{"model": "class-conditioned image flow-matching model", "dataset": "retinal OCT scans (Kermany 2017)", "cond_dim": 192, "targets": ["finding"], "logit_normal_time": false, "mlp_ratio": 4, "head_dim": 32, "layers": 6, "nesterov": true, "orthogonalizer": "polar_express", "adamw_lr_other_params": 0.0013, "max_grad_norm": 3.0, "batch_size": 384, "warmup_steps": 940}
Rows from block 2, named by matrix and row number. Each number is 128 + 32 x the weight over its row's rms, rounded and kept within 0 to 255. All counts start at 0. Numbers have three digits each. After the name is the row's rms in percent of the matrix's.
# ada: adaLN modulation (shift, scale and gate of each sublayer stacked) (model.blocks.2.ada.weight, 768x192), inputs 96-191
ada.95 097:130137140132183133094195129086108081118100119137159147096139100143102095153116126132147125108130129103122143148125151255116155202134110127118116132154085172155144134108086124147152154141096088194110139188126126132136076150214147002095135116151136138076181152112160138110167136153179113164
ada.96 094:110079164139113094179168103144145108111146177138164141123154123079116164128081158129108151155103151148070136158090088144096135136145068125158158128101154121104106134113099146106096106118138116138156138170130132116130146124167152136076126145150167100155133189107093199075231149128119183102
ada.97 088:051141141073135132122100129171162114099097152104126205065125127134163119120089173196175152156093126128095139117136147101146144147116115090139151144104166166159047092117112102107110123164136078119182149126178202154131135151162148131137078180123090154117131132121190121127127147161180090131
ada.98 094:117089163119145114136044124141155105101131131115157083173109126118158142154098152107134201161152167114154102128117140214100165137067089139135125142150067081136158060129145141128120137136156091093107118090139106065153156110149120134045126153123136133111125167142155113091110147108089116151
ada.99 092:143173142124158142085093101151116119168108136106153150115172154108097066135084164181134166128166164134199140093130114153138149127100108171180111150129088094125195118142098161081141154205106143088110071113102101082122100151178167141125136128154072142178149068076093169133163083192210148151
ada.100 106:154121102101118163132072152116100159111140088081125165132154088146114092121172094197113142108126083099132137119069153042136069094131155098053102086179084157133127116122168110145129119114125125158158102126154192108096219133049094132181208160144167122144145091136132075136121118098151126125
ada.101 090:126123147161144143162202124120152090100085082125080128100057060089123079115147121197144133128065125096161113133141111201071109114182100089162092097160105142144080164092137065070119138143159125093168088060153133134187102127103099140154163110105124123093109115124115084140123128186141142112
ada.102 094:123109072124096164148098091142105081121152144111162159101067104144099081137122121066067090128116165118178173107128178151104160157135140071157158160136068159134168103094152152121163146119122093109103125191122104123117036104118155044087170133116126157114142134140121134121168109126154103152
ada.103 091:099141119160132153165066130082130128155149106162094094095150153190084107139160129028137145110091127143156216080084153183141177133180132163143146161148087108129117135113119086155106151151117150106145166132126159085124151120035120152152112139155119164145156115076128151135184114187169139167
ada.104 081:142167060132144173138041142112105140117078158124118178181134092183102111133163140135095069115098138182143146132108101153129146125123158172061075129159232130098120122174156089122138161129127101136135122109103133112101198138087112111121089120095100134164106107196123104173145128135153121160
ada.105 090:081078142090060086106093103142163114144080104064149069129104104147063124193097158132160119142151059129128090101128128130068124160126079150120133149149113159110126060120178160118127116162157128076105103123081114107104098113155132125057171107094128134114075075139146130127183150117172158136
ada.106 091:049160130145160152141154148136116113084141129091144186162169142155130084124174099159137112138185144108146125143130110123062162111201128132192132176101140182135143164119138069145123133122126148146222087114125134101147140085113115154194113127191109121179160162128120104103134147139096089118
ada.107 099:105131190138113168159107114110083104120156125112168126162115064129122102127170131136130131113099169114135129158158115171077173120164153129139082127167150135131133139083112075160137192161154131106095079108117152139089076109147163148142068121153068109124052144128134166181147126105132137118
ada.108 090:127172094197126145153094076152151138135099153124150143086035114112113120166107164063148148126082116137135150061170121093089111170111116134137161166132045071147136132174135135185154108121153133170157147139120153122098159142063077075171140153108111163130134147163112160193150135141152140140
ada.109 101:161070143185114127166160180154128110121161164116129180105176105134093056159078183000153124149124111147129099089122122102163149118170079168163146138134117041146103117109104074128151112153082076172142155108163158144118095145120142197151157173137140127119091145119159129101175140191129109110
ada.110 091:167162164168160172141115132088094134117097086104089124104142160120108092147080093133112178142139114148154087096132155133070114123141172185139115051184055151133146126138124126154136133144085181168113186080161155123090144130099103076151065179117140150118151110122122144175182128127132200143
ada.111 090:109084116132129116147220152146175149112127145133134177095078122153126095170145082105108100131097118140141123128155144105104181132089105070173124149089093135167126130112086141162072132121113127119145053100157147115153061120086134135122103151159042149075103099126152092098107046128177098150
ada.112 086:138163105149123104157040153128106098189118105109147127098156176122080136062167139133133132139143130143139099160091099149167125104125142164165111127142066112152081135134138124140071105118088171124093115155111095089149125097134164137147106154129206140131160153083120150097251126119105144145
ada.113 078:143167127113128133139074109148143152130104123139187117102210118136145147123136113036113055078147126159124126100139099190120135158139108100193146157108205182081178168129096178088156172149093156110134123097132108125130155127137137064165094124147150108148120099105120170087180142089184127112
ada.114 102:106106106227115108099098146146138100110146156159147025119042147130154074129138116069110106110170130140101090099116081192126165147125159132132150144130092187110177103189093127097165121164119124142092094103110138135086107132087132079099051112186169122141134137129160165092156152139104098110
ada.115 093:114152096171094158120122113088139138104164137106118074133087197132131191120109077181147179141079131149177133116100109149156092140159122193137121097124132151118088147190107105182173120147047176084185079108133150161077184104076107085109094134108157106110117120105128087107162157114113144150
ada.116 098:140146196084137159131220076152139133107133161098120161105124115134130142083158132197170142153175135125143130089172137093194099179149143077073122123098056140157105092125033121152169147117140149097125178123131112112161175122121111108205115147154111084094117109121155125140065131102114108140
ada.117 091:140061139088137144155091085198196122151119125133056108082110091117081130113122142048179153089157112100110161125147080089133158146104123099071072152156135081122150122177078128137153159091156140105132149050162156131087186129133145125107150118136122093106127130151105089085141161137128153081
ada.118 080:102127132139169121182170111151158099154088119161154098104156151161134141091162077124103206109144144148103118099112127116124173163176103160127151122100094025144134177113115142137145162120086168170126170079127102121108136125188137188088124158067124123078178133128093139126094090185151150149
ada.119 100:098152071132126120146104124092107155139144090103110032094160138089133109125151092202132164100168154123118135140132130189148088122138179110097091113087053188142139156164098117087107105109131100076169144114148127123158117152091084155113091181121165110141171155180135102103060135150078106097
ada.120 091:108136159082196137181129090162079151140093103176184094183128141154140181146109164162087108101182150135122107078128117143138088165164119145155099139125160151169193113149096153128101159120085142134197104123140155139101197107135114124140085147152135108137168112123112089116046115143105139098
ada.121 096:105176158169167117178182158127082120135147150108179155164122123139125142125091107171199099121137147162139143149120153063136087149087154142121106082147154224143156212130122141136160127132166113116135135160123089188134114175114110081181116089114159140148168106146121091143057087104096157170
ada.122 102:118128109166135152182083138097164135129139121135159149135108145160124165109108153170159130120103150144090143092144110134152158117120143096159113149121009030144147107177123162135093165146150058139137073125091089130141148145127136115108156095092177129062199133107151100142185111144104152087
ada.123 090:167145090169129130168025140077146111078104114160085123116160116088128097099110111099126096167076102123152057068117109118089112145072110092125105146132147078121128133112164135168096143102083085077070166140117095153103209119146124165134118138174122080106093088141165117162121148132117099170