Weights of a small class-conditioned image flow-matching model.
Training: muon at rate 0.0027, batches of 384.
Rows from block 3 of a small class-conditioned image flow-matching model, named by matrix and row number. Rows with one number belong to one neuron. Each number is 500 + 40 x the weight over its row's rms, rounded and kept within 0 to 999. All counts start at 0. Numbers have three digits each.
After each neuron's rows are labels from the 100 images, of 14848 (inputs lightly noised), where the neuron reaches its highest value: "top examples" is what is common among them. Only what is clearly more common there than usual is listed. The data: retinal OCT scans (Kermany 2017). In brackets: how many of the 100, against the usual share in percent.
# fc1: MLP up (model.blocks.3.mlp.fc1.weight, 512x128), inputs 0-127
# fc2: MLP down (model.blocks.3.mlp.fc2.weight, 128x512, transposed), outputs 0-127

fc1.54:506483485469488545470415508445483490511460477528460475515530453440521497503504443508550519443397464533634502467504434518468475516462499537502515583481559517451480528504532404515532500431485513455464486484534495500482467506518589523507495562572500517488547527523529520449540490549502532534522555602486535465510446538521502505452427485532507569449559504491537522457463496505419472529539
fc2.54:502500535450533516502473516507449473453443518457436440431476532462465535464545519511504453465590447435476457486579557536496538446504426506503537555539558536463479514570519459531457525570467479526515547495486537620487528493529480528507513513519518480442560453480439451488533513487427532496439415489491516490517451537528517469460436600520505485484567505492546548515513467519499537528493
top examples: finding: choroidal neovascularization (68 vs 29.3)

fc1.462:529481537516579574481451509547513493585498543554456496434528522553532544581594549456571484494536495452478551548511415489536493486474584470521494508499481522487500510459409504501547469453510510534451509473559459514496473471506523488539492509550449518549515588550473490481516444491435453492552533451509518476507521479421551487515491458455529472447532471494583519469526476466455494464419
fc2.462:525485520434519428498440520532502518552565543398536490503555541484497562498465511533507465521535462550443523567530527457419520517577490469510505527554509450497468503590558566452484520489542481475500475493449424496500450514521424571465559513492511519471541450469475473474479573462486483522485459502463574525437538504526505469526479484570511458416458455492509548485502516523574450470548
top examples: finding: choroidal neovascularization (60 vs 29.3)

fc1.158:530515466508483471537587478514500484558471506510523445503535490492522541496556496552595494522506519498523465411476504491547468534488527499441518508547476482458508470485531539507535525489559497506462486456471471493486401496485552472582488506489516460523507580525521582490505557534432575562490567534493558472476523589518506478435488565516451504514529455505505587511543603469607467528535
fc2.158:496472492434573510422527485523467477495553507483516464506569457458496569490595508438498485475552490437461429466469479536542508502536498513573462549473480447558499479473437541472499471544545537444463506511446508493519509483452551440428497489492542468483500423529510437495446591438534488460497495522498458509512549487495441569508501529520524501521452415573506452483500583463460561463514
top examples: finding: normal (87 vs 51.6)

fc1.306:512515553483607505479479473580494547479598497557471494532476474539531504474460579487494457523532516428469456458511505530495464468443473514487523471449482572476528519510528483450472466546571483438448537540589496463418510542530451490481549473493558483472484559488539506484482507534478513530486475521530518564547470545446517521521451474401599460521438496485522429520574512471476524492474
fc2.306:493492459526505514505492508481419485513585515482495502437525469551514578480607561518543557508430467587466423455508580490582468563480468539456587516506481485482499471519466518497531555456518439608506510495518472525560465505532512483514477492603485494464476434492439469507523522569532515467467491522543435561509485487493504489521483523527594497497477558480528527470498475521540490526517
top examples: finding: drusen (28 vs 7.4)

fc1.419:473505468446503531485513523497501527484454405603457542491433520479505492433454504454444518442548471556445494488557511526573480423501513500497468557453489464566509549472457510496516566556445504500499469530473405514452501507515523472513566432494543458432509528494467533482553467502454516549440441541378449494437489549468536545484476518485521461546490473530517493557492475476531476465478
fc2.419:508446519418510533555526513558459495449470521461499492523487492538525440470462477500547529484512512517494455454472428537498526447572479456450465549467503502468461491479537552462512493418486528549414485514560523511463479511499530470511592448521502642466471465522547497485410498530455497457431512481560504507474533499419519515566493509508530481529499600508525474566480520486571533521448
top examples: finding: normal (95 vs 51.6)

fc1.384:467489459505507529459463484485476537531495447473494506464531523497515470472519547424506508484498491539520456522549504574471500444511491522513588535530492497446477529579505462519546510484423524517550462473449524464607474474508516492538537524524448564502467576484477476449571496511382498440512466448580562504529486528600569436578482473474517513517494596483467522510505516457515510436522
fc2.384:511510486483420541582451497518452511620558542417491497497505462477503463494433554506464448487526458491514545553510491584474522533457488543491571478507517556519506535486482520462491398513448450518574468487489439467482497485548494497522456480489500592476437477450571406488445492492464529570437504464448446525499476425528487521503513540534468481525490557539489535534528491477507509477461
top examples: finding: drusen (32 vs 7.4)

fc1.212:569515460545500598416512496470472521592470547548482442468466494508551538484468579446512455537478557463539522449506480488482585482511559512525529538550499483456521444524534459511503432529490532430521516487530503485551443492459507544456416457490480465461462522551492492510502469484566507456510522458542541441478484486539504564519507538490470548475458558544570506511595455498545440553502
fc2.212:526404417533456540550501494529467546544482473523439498538505498511489604487487481504531489493495506508515548417511438546532592526562531470486526529446508552489602561465483513554468530481497438539549497474485512515531400527577438547389502547536478505563543462496491582524489514473443497491455516477498521505539440549475493503560529537464533503525466521483523525487524521503535508502469
top examples: finding: drusen (34 vs 7.4)

fc1.242:504527374521489521488437456554501487516451556468459476472531552526497531510489503503497514549526514525520511521436496499493509516497425498563542565553493569530537500489590472508528483497553512489404546518561444533516501495495499465482446465532522482511551556565569484529501512466589553529443543579587501479519508483513513468418472462531444512429512472492484510513470480450481452601521
fc2.242:504459499527458535569564472492530470530436481514559460459486451539487537529486504507425580503506513447571563534468535478509544530537484568521475470540520564542528550449475480506548503477430432526529554496516476515467524497460514521531482474497551484404458561524511470495508514525469483487619448534525483524447489508524510507593460508529402496529552550499487444527569513534541484420534
top examples: finding: choroidal neovascularization (83 vs 29.3)

fc1.35:438552481540563505535510519473493556504470453464481486514487525415499463510535546539558507545470463492544548510485477488452413466590479509615455573546501569525461508522508482548490496441499508502490487478493477487507469483494451528509476471455487517467532595546494565474479490470477454572485557537516554462452518476481463515527525565514503549457597434467424534552423555479500538475513
fc2.35:513483485433538453445503525466493466515458492496541500520490568461456474474567457466518459445535500519448552489491599516483492600464489520500431603435487516527443558512446523504475516572511595526516502465497462522529513539474468510471551486508488501438507483410463475495554534509495474519574476523497540518522502472538510507496580570486518512383565451501466537544536521532531553471473
top examples: finding: diabetic macular edema (34 vs 11.7)

fc1.156:431463523533483580522471487410499415476455380518479485492459521474539522565469473549541540534468577479510494508471463536466518498440458427624456532460526494515485484523517474461515454503487490519495521458484406558496510443509559497494520478529498526499551540514501478445453578482486442530492506584510477549514587451496539550493515460536469496476525430521481533536482508465517498546487
fc2.156:511466573506507554561575443459476491513532552456448488481540491508516462460606479490553461508519551459564540544532493545535481451463507494496467511539518521530520576456429483484537448488482497494484501424530464484485489494534490572597580491418472479517474592493500503505482497522530532497525488442523496466509515572568515438538493617461459473513504456484473501458581491493487466447501
top examples: finding: choroidal neovascularization (76 vs 29.3)

fc1.31:580440483535563579519407492549472432508538518532514472503576490441535554471532387521530562491542504477516494538528553499492474524543491465483466501523555501476469563472443547490454502454438500419489518512514613506497545453509544527478493531550462529464484481472467497497520421472543565458465523582538428543522547561467493472441541494524521459450492475511495505472523515525491490509486
fc2.31:501520470473480514576478499428541495483451508461560489520494445539484490492537626564456545479408511533538476541483513536482505468497571499547468466576515484471512470465559553525446513546510490568567506485536544518488489522518461525532439482466490515423404478502498453496456478485530504469394530484475472476577536522526510518520499516535538497619581482506478521520532526431482512478514
top examples: finding: choroidal neovascularization (79 vs 29.3)

fc1.52:509528462486575559463465571466528513512463479546464470559402483498467518537543463513496421551496528499486485561481501522479532488524491486528563472507507476536501487508430523547487488527553464526517437471483464478527454459461507621517520507536438468483461500466490529536417536610519473417530513524531492455502461511493487549510477483516510560393562484525497539470386515438529531504496
fc2.52:482466497498558393492494490488567462444487502469564506513515508479468523464524544485453437490506470550552475560529498526374544512475518474491461531551496525509491479510472516446496530465552571443504518490497461450582478497455539534517554527506470486534474518554500493489530508430544480551399523530454498532475434523500513472477563562506553516481544424440538441494542578448538548476436
top examples: finding: diabetic macular edema (28 vs 11.7)

fc1.136:543464480517553470511430537513539454489481495495374491523472469420586441476491549508534464521476512419562497508469481555461572538532446494426501536509510499467487481469569517533475525523479505522408521435465487488523446512518531460539549493485507503400443554480471530495478488506471511424523573495476514482493502472491558569594515489468460487505413477535445515480461475525539486479455
fc2.136:474486483549476581533504481493484479469440449499582538457485450433472512555484497463462529517525479503494493444466445497496535501554497526449436507481512602547512423472515516392512488520500540534525536459531499520526456519498544511503488520503523513432505481486510424513593512555472485520478524553538376495426447536468502482494480514554545485495571446426453438494574534536496525483451
top examples: finding: choroidal neovascularization (72 vs 29.3); finding: drusen (27 vs 7.4)

fc1.174:462568470466479472551404524533476521508511514505514448481522497555505561517439598484421528464541493530484535492501484507437485549469540519497503514519487536455501484511471512501527558489539512402451507423493495518575543456425561496445492512477489484438508469495570422473503480520527524455542472532531529467459565515521514502451459468530424488485518454522535614450588521547494512561459
fc2.174:475425470519455559498439489485485449500446498510567490479431500468538540485494462470464497558481535463494494517511563505546513448550549529452540483457521514533525450495544593561458551462437506591486516477542411459599449472531528524515509542500539487499517508492476505488474484489558515477470540488442465527523529471498562542537449493508405517502492566570549430502472534473559514538587
top examples: finding: diabetic macular edema (60 vs 11.7)

fc1.0:455496489479507514473500501516512395513452512579506512472465503455556522460498457477489535492508393468503447449492481504463478488471515500486473544527457542470470518563498494561482481512477572493470580452540522546525505465490529476460492506507492459574469485554501489470493489487463735506451462490531485531475529479451521492471500460509497592507489527504531543472536553495551492529482
fc2.0:523464477491486455528452495525530451542514449522439501542425546459527471500582530537445574546542455492544489473486522506484443526520440535494432437556533413461474486421523514577539410543504434460521532521468470492484453494471501501495493533534488468523524487494559488534436433483460458514543547485383454465502487533418484538530494540484518509515523537469540527489473514430451525463442
top examples: finding: diabetic macular edema (41 vs 11.7)

fc1.423:532507548506462515486471449516464473513494507478558508554512531425472500550412546495514438511463445520432506559449502523463486540573554460536412566481541494491493507483511455503440517463535473521490536473517430410509524462550514441490545515477474489443535507551516445469530420567464483450447481488494544449515455507533567550471477484487564589516432505545450439471538551523523517478471
fc2.423:496500526542523498520400457470468491471494494566470482504532527494495491510446433532536518519529506462497500539538513527550461429459430491463351588555514463448426503523523457521521524542511571440511475479445502507487501495552498511526497380506509509479543489455440507512475515468419461485534528523512464501470514538468466439486519471506605542449424498484451473498515505533456447529539
top examples: finding: normal (99 vs 51.6)

fc1.399:514488451485592500470475523432520521509407539471435528523516560530544473516482441479507565505572516491514539424492499499521480472467532520459492462493405475508537453572484495506514515641521544482562499494480478469452533485473546487522550522527444510552522533449537497523465527518512437387512532473497441549430496501469526482537467507459526486471523523505551478524435481521545414535459
fc2.399:479476451509537518485531498472491504508435512481504486428551488495473492487537431528552447492525507528554523461530503541411537452518527499528565378561464490531543535500496569559484503378570540463555509484457488469463548468501487488514489516475525443500519482497516424520462535457598493647521487463536538472508483489537485474498502536452492496518518590495480552504560481475469485509509
top examples: finding: choroidal neovascularization (62 vs 29.3)

fc1.486:547482540558409521469399512550480496493427540538449497558507399507517502496586501516520531512453481491516594506463497429523509516488432523407515530494507531539581477536512489502470497491574468463504484497521466489473501492496531513517458463492483473529539537505429489518470517471433502537455530588496455526432528507456505506561472534492498480373472504548467496487565496531420467488501
fc2.486:531458495503488482518475534459490519495501501457478463570475482595513496546493493434477519478524469472518606498507523455483546537395571473510551444529522488489548500474502392486538497470490498517531507487449456455495515495515494524431492514510392543504519459445552516501480475574580530497544555435518558520545460526572452527469434531475506498435472527443445529542514497521398497492531
top examples: finding: choroidal neovascularization (86 vs 29.3)

fc1.385:508467527473525523486503424493436548569484518472590560468483477494438452502525526510446407500537527491477530510511514529514470524510545534474484515471344512487465523470507484463552444475521488485496491496471452499516523559524468470545520464481528476478518480515484490496474515513533555357485440524473423432498480458479465490536488456516432545501528585525445512558471462554505446426478
fc2.385:483471532468491544541564520525495513518497532420475544458475567539549418518541481479400473429564546499479478518484518498447504525491486528506521512501541463513473548523450525529508437469474520553543490494515453485497512496484486470498528455443445532528434536429514470470512460489534500540453564583545526443509477506494532619468484396457512517504518436463509461529494597514432580507495
top examples: finding: diabetic macular edema (45 vs 11.7)

fc1.164:496491492523530453446546549532521463512478460542475586483499515503483507480550462531541512489510433559578481504443452488523490564560459443419527452551535476527510500457537546543481505520495500492513437496541488463502491485489512522528522543471476496505489523579503480512490486505597446501512529531493488470448519480497423608466474401418449565426559461558443500525518497561471458539423
fc2.164:543471488481543441530537501487525530508535484508459547536506547556499539519472474503429538506500533545527537442482536569456482529484574511443543477525472562441551520438542507418552383520489461552468452530491549534470576524509534523542513487545487516506554467546513579529486564530568518463493517477526546540458460506535472533572475476572471531433480511466482592497535532543457472537532
top examples: finding: choroidal neovascularization (71 vs 29.3)

fc1.215:513503486532512595498420539570464456453534548549512494436467465510508512571498472468479481495592527520383568483464464496530453484552492499491554546463543515495550430503503520510509482510439517476496529460532507538523524444477502491562520525540434458430524535474525465492468516447532539533501496548471505491515470507436550518464505479609495488510502517450443498441424419592482473504527
fc2.215:527435561447469503453562513476599496578461475482509517501457479525465485522410463493465475513554501457488489507509521580545513575540486487414549567457480511543504481502525553508471467444459437523485483489555433450520506491490457443538437601499518463483466431567535485500515426487503502522515498478496452496492498543514498539513478462623445501464482553445518502494457543456483490476456
top examples: finding: choroidal neovascularization (63 vs 29.3); finding: diabetic macular edema (33 vs 11.7)

fc1.88:569429450593503488361474499495482498533496466537511428506454457528497466488496505586524492532478486483474518504479526462519523516449431505568498479430516526521495463499497473505504523561511486511445559514511549577457450468559474570476513559535484469412422463441547456576521517453468488529481433486518486464494541557551536445532457488496472506521457518483570547481548540521528503487505
fc2.88:496515495513456473536540516624467488534487514527468473490504529492518498522437549587475519544468478516499464497484496454579520503568450520519534493499465510384517480528500466518544496550512521505458535529496524494392539516478511516483416459456510473472513577521515481504501534504514486533552472573555555472507470444496476493472488479492503478494554444333511558494439458520582483522512
top examples: finding: diabetic macular edema (42 vs 11.7)

fc1.470:465522501470545500513486525519530526529553500490511613483509464478491563534530505549485510533449469434507437525512516512478471478489494466551554469515504509371537528541518492514488507501522516581482427476519508440547439528524516581523545501496497531542447537525480537483452512571533535465501538487476514588509537530536546426581500465463570524469530425517539413472509506551590463454464
fc2.470:503495524442574492454571469536534535550609536506459450504495510482475520482551530410531554464496499494583433534497548482494487440458479515479513520497514452596532496478473522512542445516458493480528535531467577466590498477451475489539428478473500527516415542515553453487533513504550542550467430519567471513492557486506480518530476440513525511497520447461585444503497507497477535422465
top examples: finding: choroidal neovascularization (74 vs 29.3)

fc1.59:525474540520466457507469507457400488534485491490492536506535463502466556550493477541482399533505497558562516494532482474525442501490524484504463569445469523469440499481461421548542505471556449490439411462501536493547540490476510489492400495490507554521476494540580491521456513420586489573470601461505451478494551548434444523585471483476504518457502512512459543513466497518455491506488
fc2.59:485497526518533505475532484445495542587457529510532537404451449544502567470504482470492509481536522477480486544503546495413520502539419473455568555404544483470529551536543469521432555486469490490528505540518554473569516524463492464476572468542560566537500467534475518504572480472500544508490460491509430530432471422514482486510589437529522503482516524527536429540492538437521495488563
top examples: finding: diabetic macular edema (56 vs 11.7)

fc1.507:542477516457551500580456514496604485448535499472489495484590490526478487432453478473445537512479489530520506473490506455520421472386456533552515474450500539499489520509556567524573586551434536530465484527605450505470497529546530499522556480480468580464519523483494516515510494508467529491449480577520498555531490481523497455423464527500517517478519437482450502569433517480541463478469
fc2.507:498497471471469465494389529516524485475526512529482552485460487540477537478429413551498518446490507514473497465525413478507461543529557421471556458447491509501527454504466570531493531535458495501505487506463494596493428539557516518451421567499448565491553511569560467507509532449427489518546504491438476514505469502480520523480466536529536503526537483440431585435539528492475426545500
top examples: finding: choroidal neovascularization (69 vs 29.3)

fc1.417:542425496451527471472484506537499551534452564499456489487502546565548497432524490448492555451532481483477479549503530587503524500485487495506419532504443530541460559495482541556462470546494541504449489426538569422478508455519493462546474535518539440529549457519540488521513516488520474535448503499507512512454567539450468508493421446471468447428579523527474551499511457523454469622538
fc2.417:468523403465509480497444457480479505450465493472493534456463577526497485462543478505424433520434487454557504541521556543540498564453480539499517483566534516461518547527491424490461499531472487556497491492515438530433507511407600451551512519546518484497511600505502572457539494505523489526523456578483500510548573427491446496488482448514499493504440534473535509561477524483494502409514
top examples: finding: choroidal neovascularization (59 vs 29.3); finding: diabetic macular edema (40 vs 11.7)

fc1.407:534452484499522506508446544503479500493441508546506491547535498477543580491528590416468491438599488513555458452515514472486575545502520554495460478462541548451465490499465502507550494551468612429453463496464493478528467439417525520477516596481494495512515541535471493544484561541463506509495454557523525537466492503506487556589463535497461463543432525508470556490482503482545436551466
fc2.407:519494494508433541560441503526407460471479495507534491581537519564497541477548458476526489514483459535457459454508479591551491488484437503498463485457468408466530508516523544503488490512381483532503517492473546512598525476431536538481508471538500453520524471484485469474498460497478511497536575533488572498548423491498463526396527576523510550544479559532514462517532555520495573539545
top examples: finding: diabetic macular edema (32 vs 11.7)

fc1.377:453479428514507510519493466465531491437471515504462538495503510475456501485496544509514561439493474500557458526519514510474501514434461416615511601469558528521492493473494484435476522502479459537497513505486487421523456527492572540511481479469553563473559546479482447518499562493501508517454494488581545472486531515523542577393551445490519488489538503492477497519418429426486432495406
fc2.377:492565427523517511507569436472482516512484496458442512447509543544491499472528457536520365479442523493555485464480498505510537491439514573550452520538525497550539460496504516523533485491496525499534547501528480486439553502461489508553525555456489488622480571494535473508497601518519532514561482578462575480524472533543516448545517442441459491483456484517473502478552528452501517402524
top examples: finding: choroidal neovascularization (64 vs 29.3); finding: drusen (34 vs 7.4)

fc1.374:452489538426512495479456532474465530505473501511551458520474486564502518483556451482516527546510513481469602513488584476460526491462574587542525503541536454523592499487458547525638563473465571430461485492463473514528517497445490458484540499561493512486524495548537515505491444505545513540454501593498504510512500459476491597458477509535529428448471523532489553449497499524497565505509
fc2.374:504509461495420431539432475522465502449414497523498535556468518612501465516440530510549491462488496540540549486505452497503543474468561494446513452539518535481497483499492566492452519544486534565544542486597490452476470486466516488464556539507518517480547538467427445499537465401551500469541525469555533549570537522479507465516523480583502546463428482503463466496516577501501472533432
top examples: finding: diabetic macular edema (58 vs 11.7)

fc1.102:524429456463512484467500520473451532582596512509506469446475451477519495536480489529541488560438487455478477519474473578493557414493454488450464463492456495496548494484494472476535461406477557525508489447478456442450498535534556455479563495459476492482515604490455554504474559497479533462461504476481497533482424510466478452492515522528521542513477473525538614456560543561422480544502
fc2.102:497489503509474466456556477480516505514492511504549522495458610535473548505461523464484475520557518492533501486464469555556507506587452492489564453562506416543518584457475532470506458451403490505463519501573536550521522504506521531506529479559489430509541512517511606507496593429504482525504476475572542498507444484536559483495501533467474486516500462537605551431533501531479513580527
top examples: finding: normal (90 vs 51.6)

fc1.289:470509396503499498482444520531601534459455495521445510520564455462466504486439564550437511524467480556526450522476514497494518449532430503562531450496503497566457528524530556514604519450491506481520519471467448435438450535471486482530490469424456499536451441465451487520447514436457521473505501557451445487568540508518508483430477491525475506526477461513405464495521561483532458488473
fc2.289:512532446456562465594497543523567507480541510501528531541500556511482481527440453460507512491524553530473541505465451565497491539415443488511438446506502487473555440514529572502440450543458503490575465503516580506460505518522431505479473528528483506565502553541494466503572470538470501502490482488618524523616575535545493559458473485482486469546483471492488558456505520534457511511452
top examples: finding: choroidal neovascularization (62 vs 29.3)

fc1.440:465509489401498438500568533487466502517578485515537436467481516554513536460410503505471498515440502498430460562477438501523508457503457551520515477456492480516532507518484460546500560466492486513426468467545476428457500472479521479534498540508520536493508419478493513496552551453441513505429472580460458514464493514522536536578572514532562473532427430451400504554514544440521486528511
fc2.440:497553434589560474475584473500534507555449503530462539500629520474513508525493548571502493520422522478462469510545480481531463552531557477492495491517509479490485493574547490430496495438446491497539479525536527498476504501401455473616543458516477535513534541465510466503580491515529504473544510497532534500522505499506432448528539445466617517479444454478495518515524536484457521459533
top examples: finding: normal (85 vs 51.6)

fc1.363:441517503479569508485499494484508558496503477471489548520466527535467220532504517514526506531475437511536467544496466448508468478469516500502495478537523538510510513527487494443477479524468494473547476526494470522539495513555469520531509512512510479603526507477526537519457496539498421558477495459518569518479542486496538493535513400491490540477527542504502468501545466486509460501484
fc2.363:521499534496489493463510497491503500513528514485493496502529503506489202533488534452510516502524514496476471536499520461514488497477473484480496486492509516504534492524489500471496494509487518484505500499512529493531516491763534461517483492510502488537493488494475503490514521469505506492506500506495485512513508483500466524463502474508507519512522526553530539486477491489506527479499
top examples: finding: drusen (29 vs 7.4)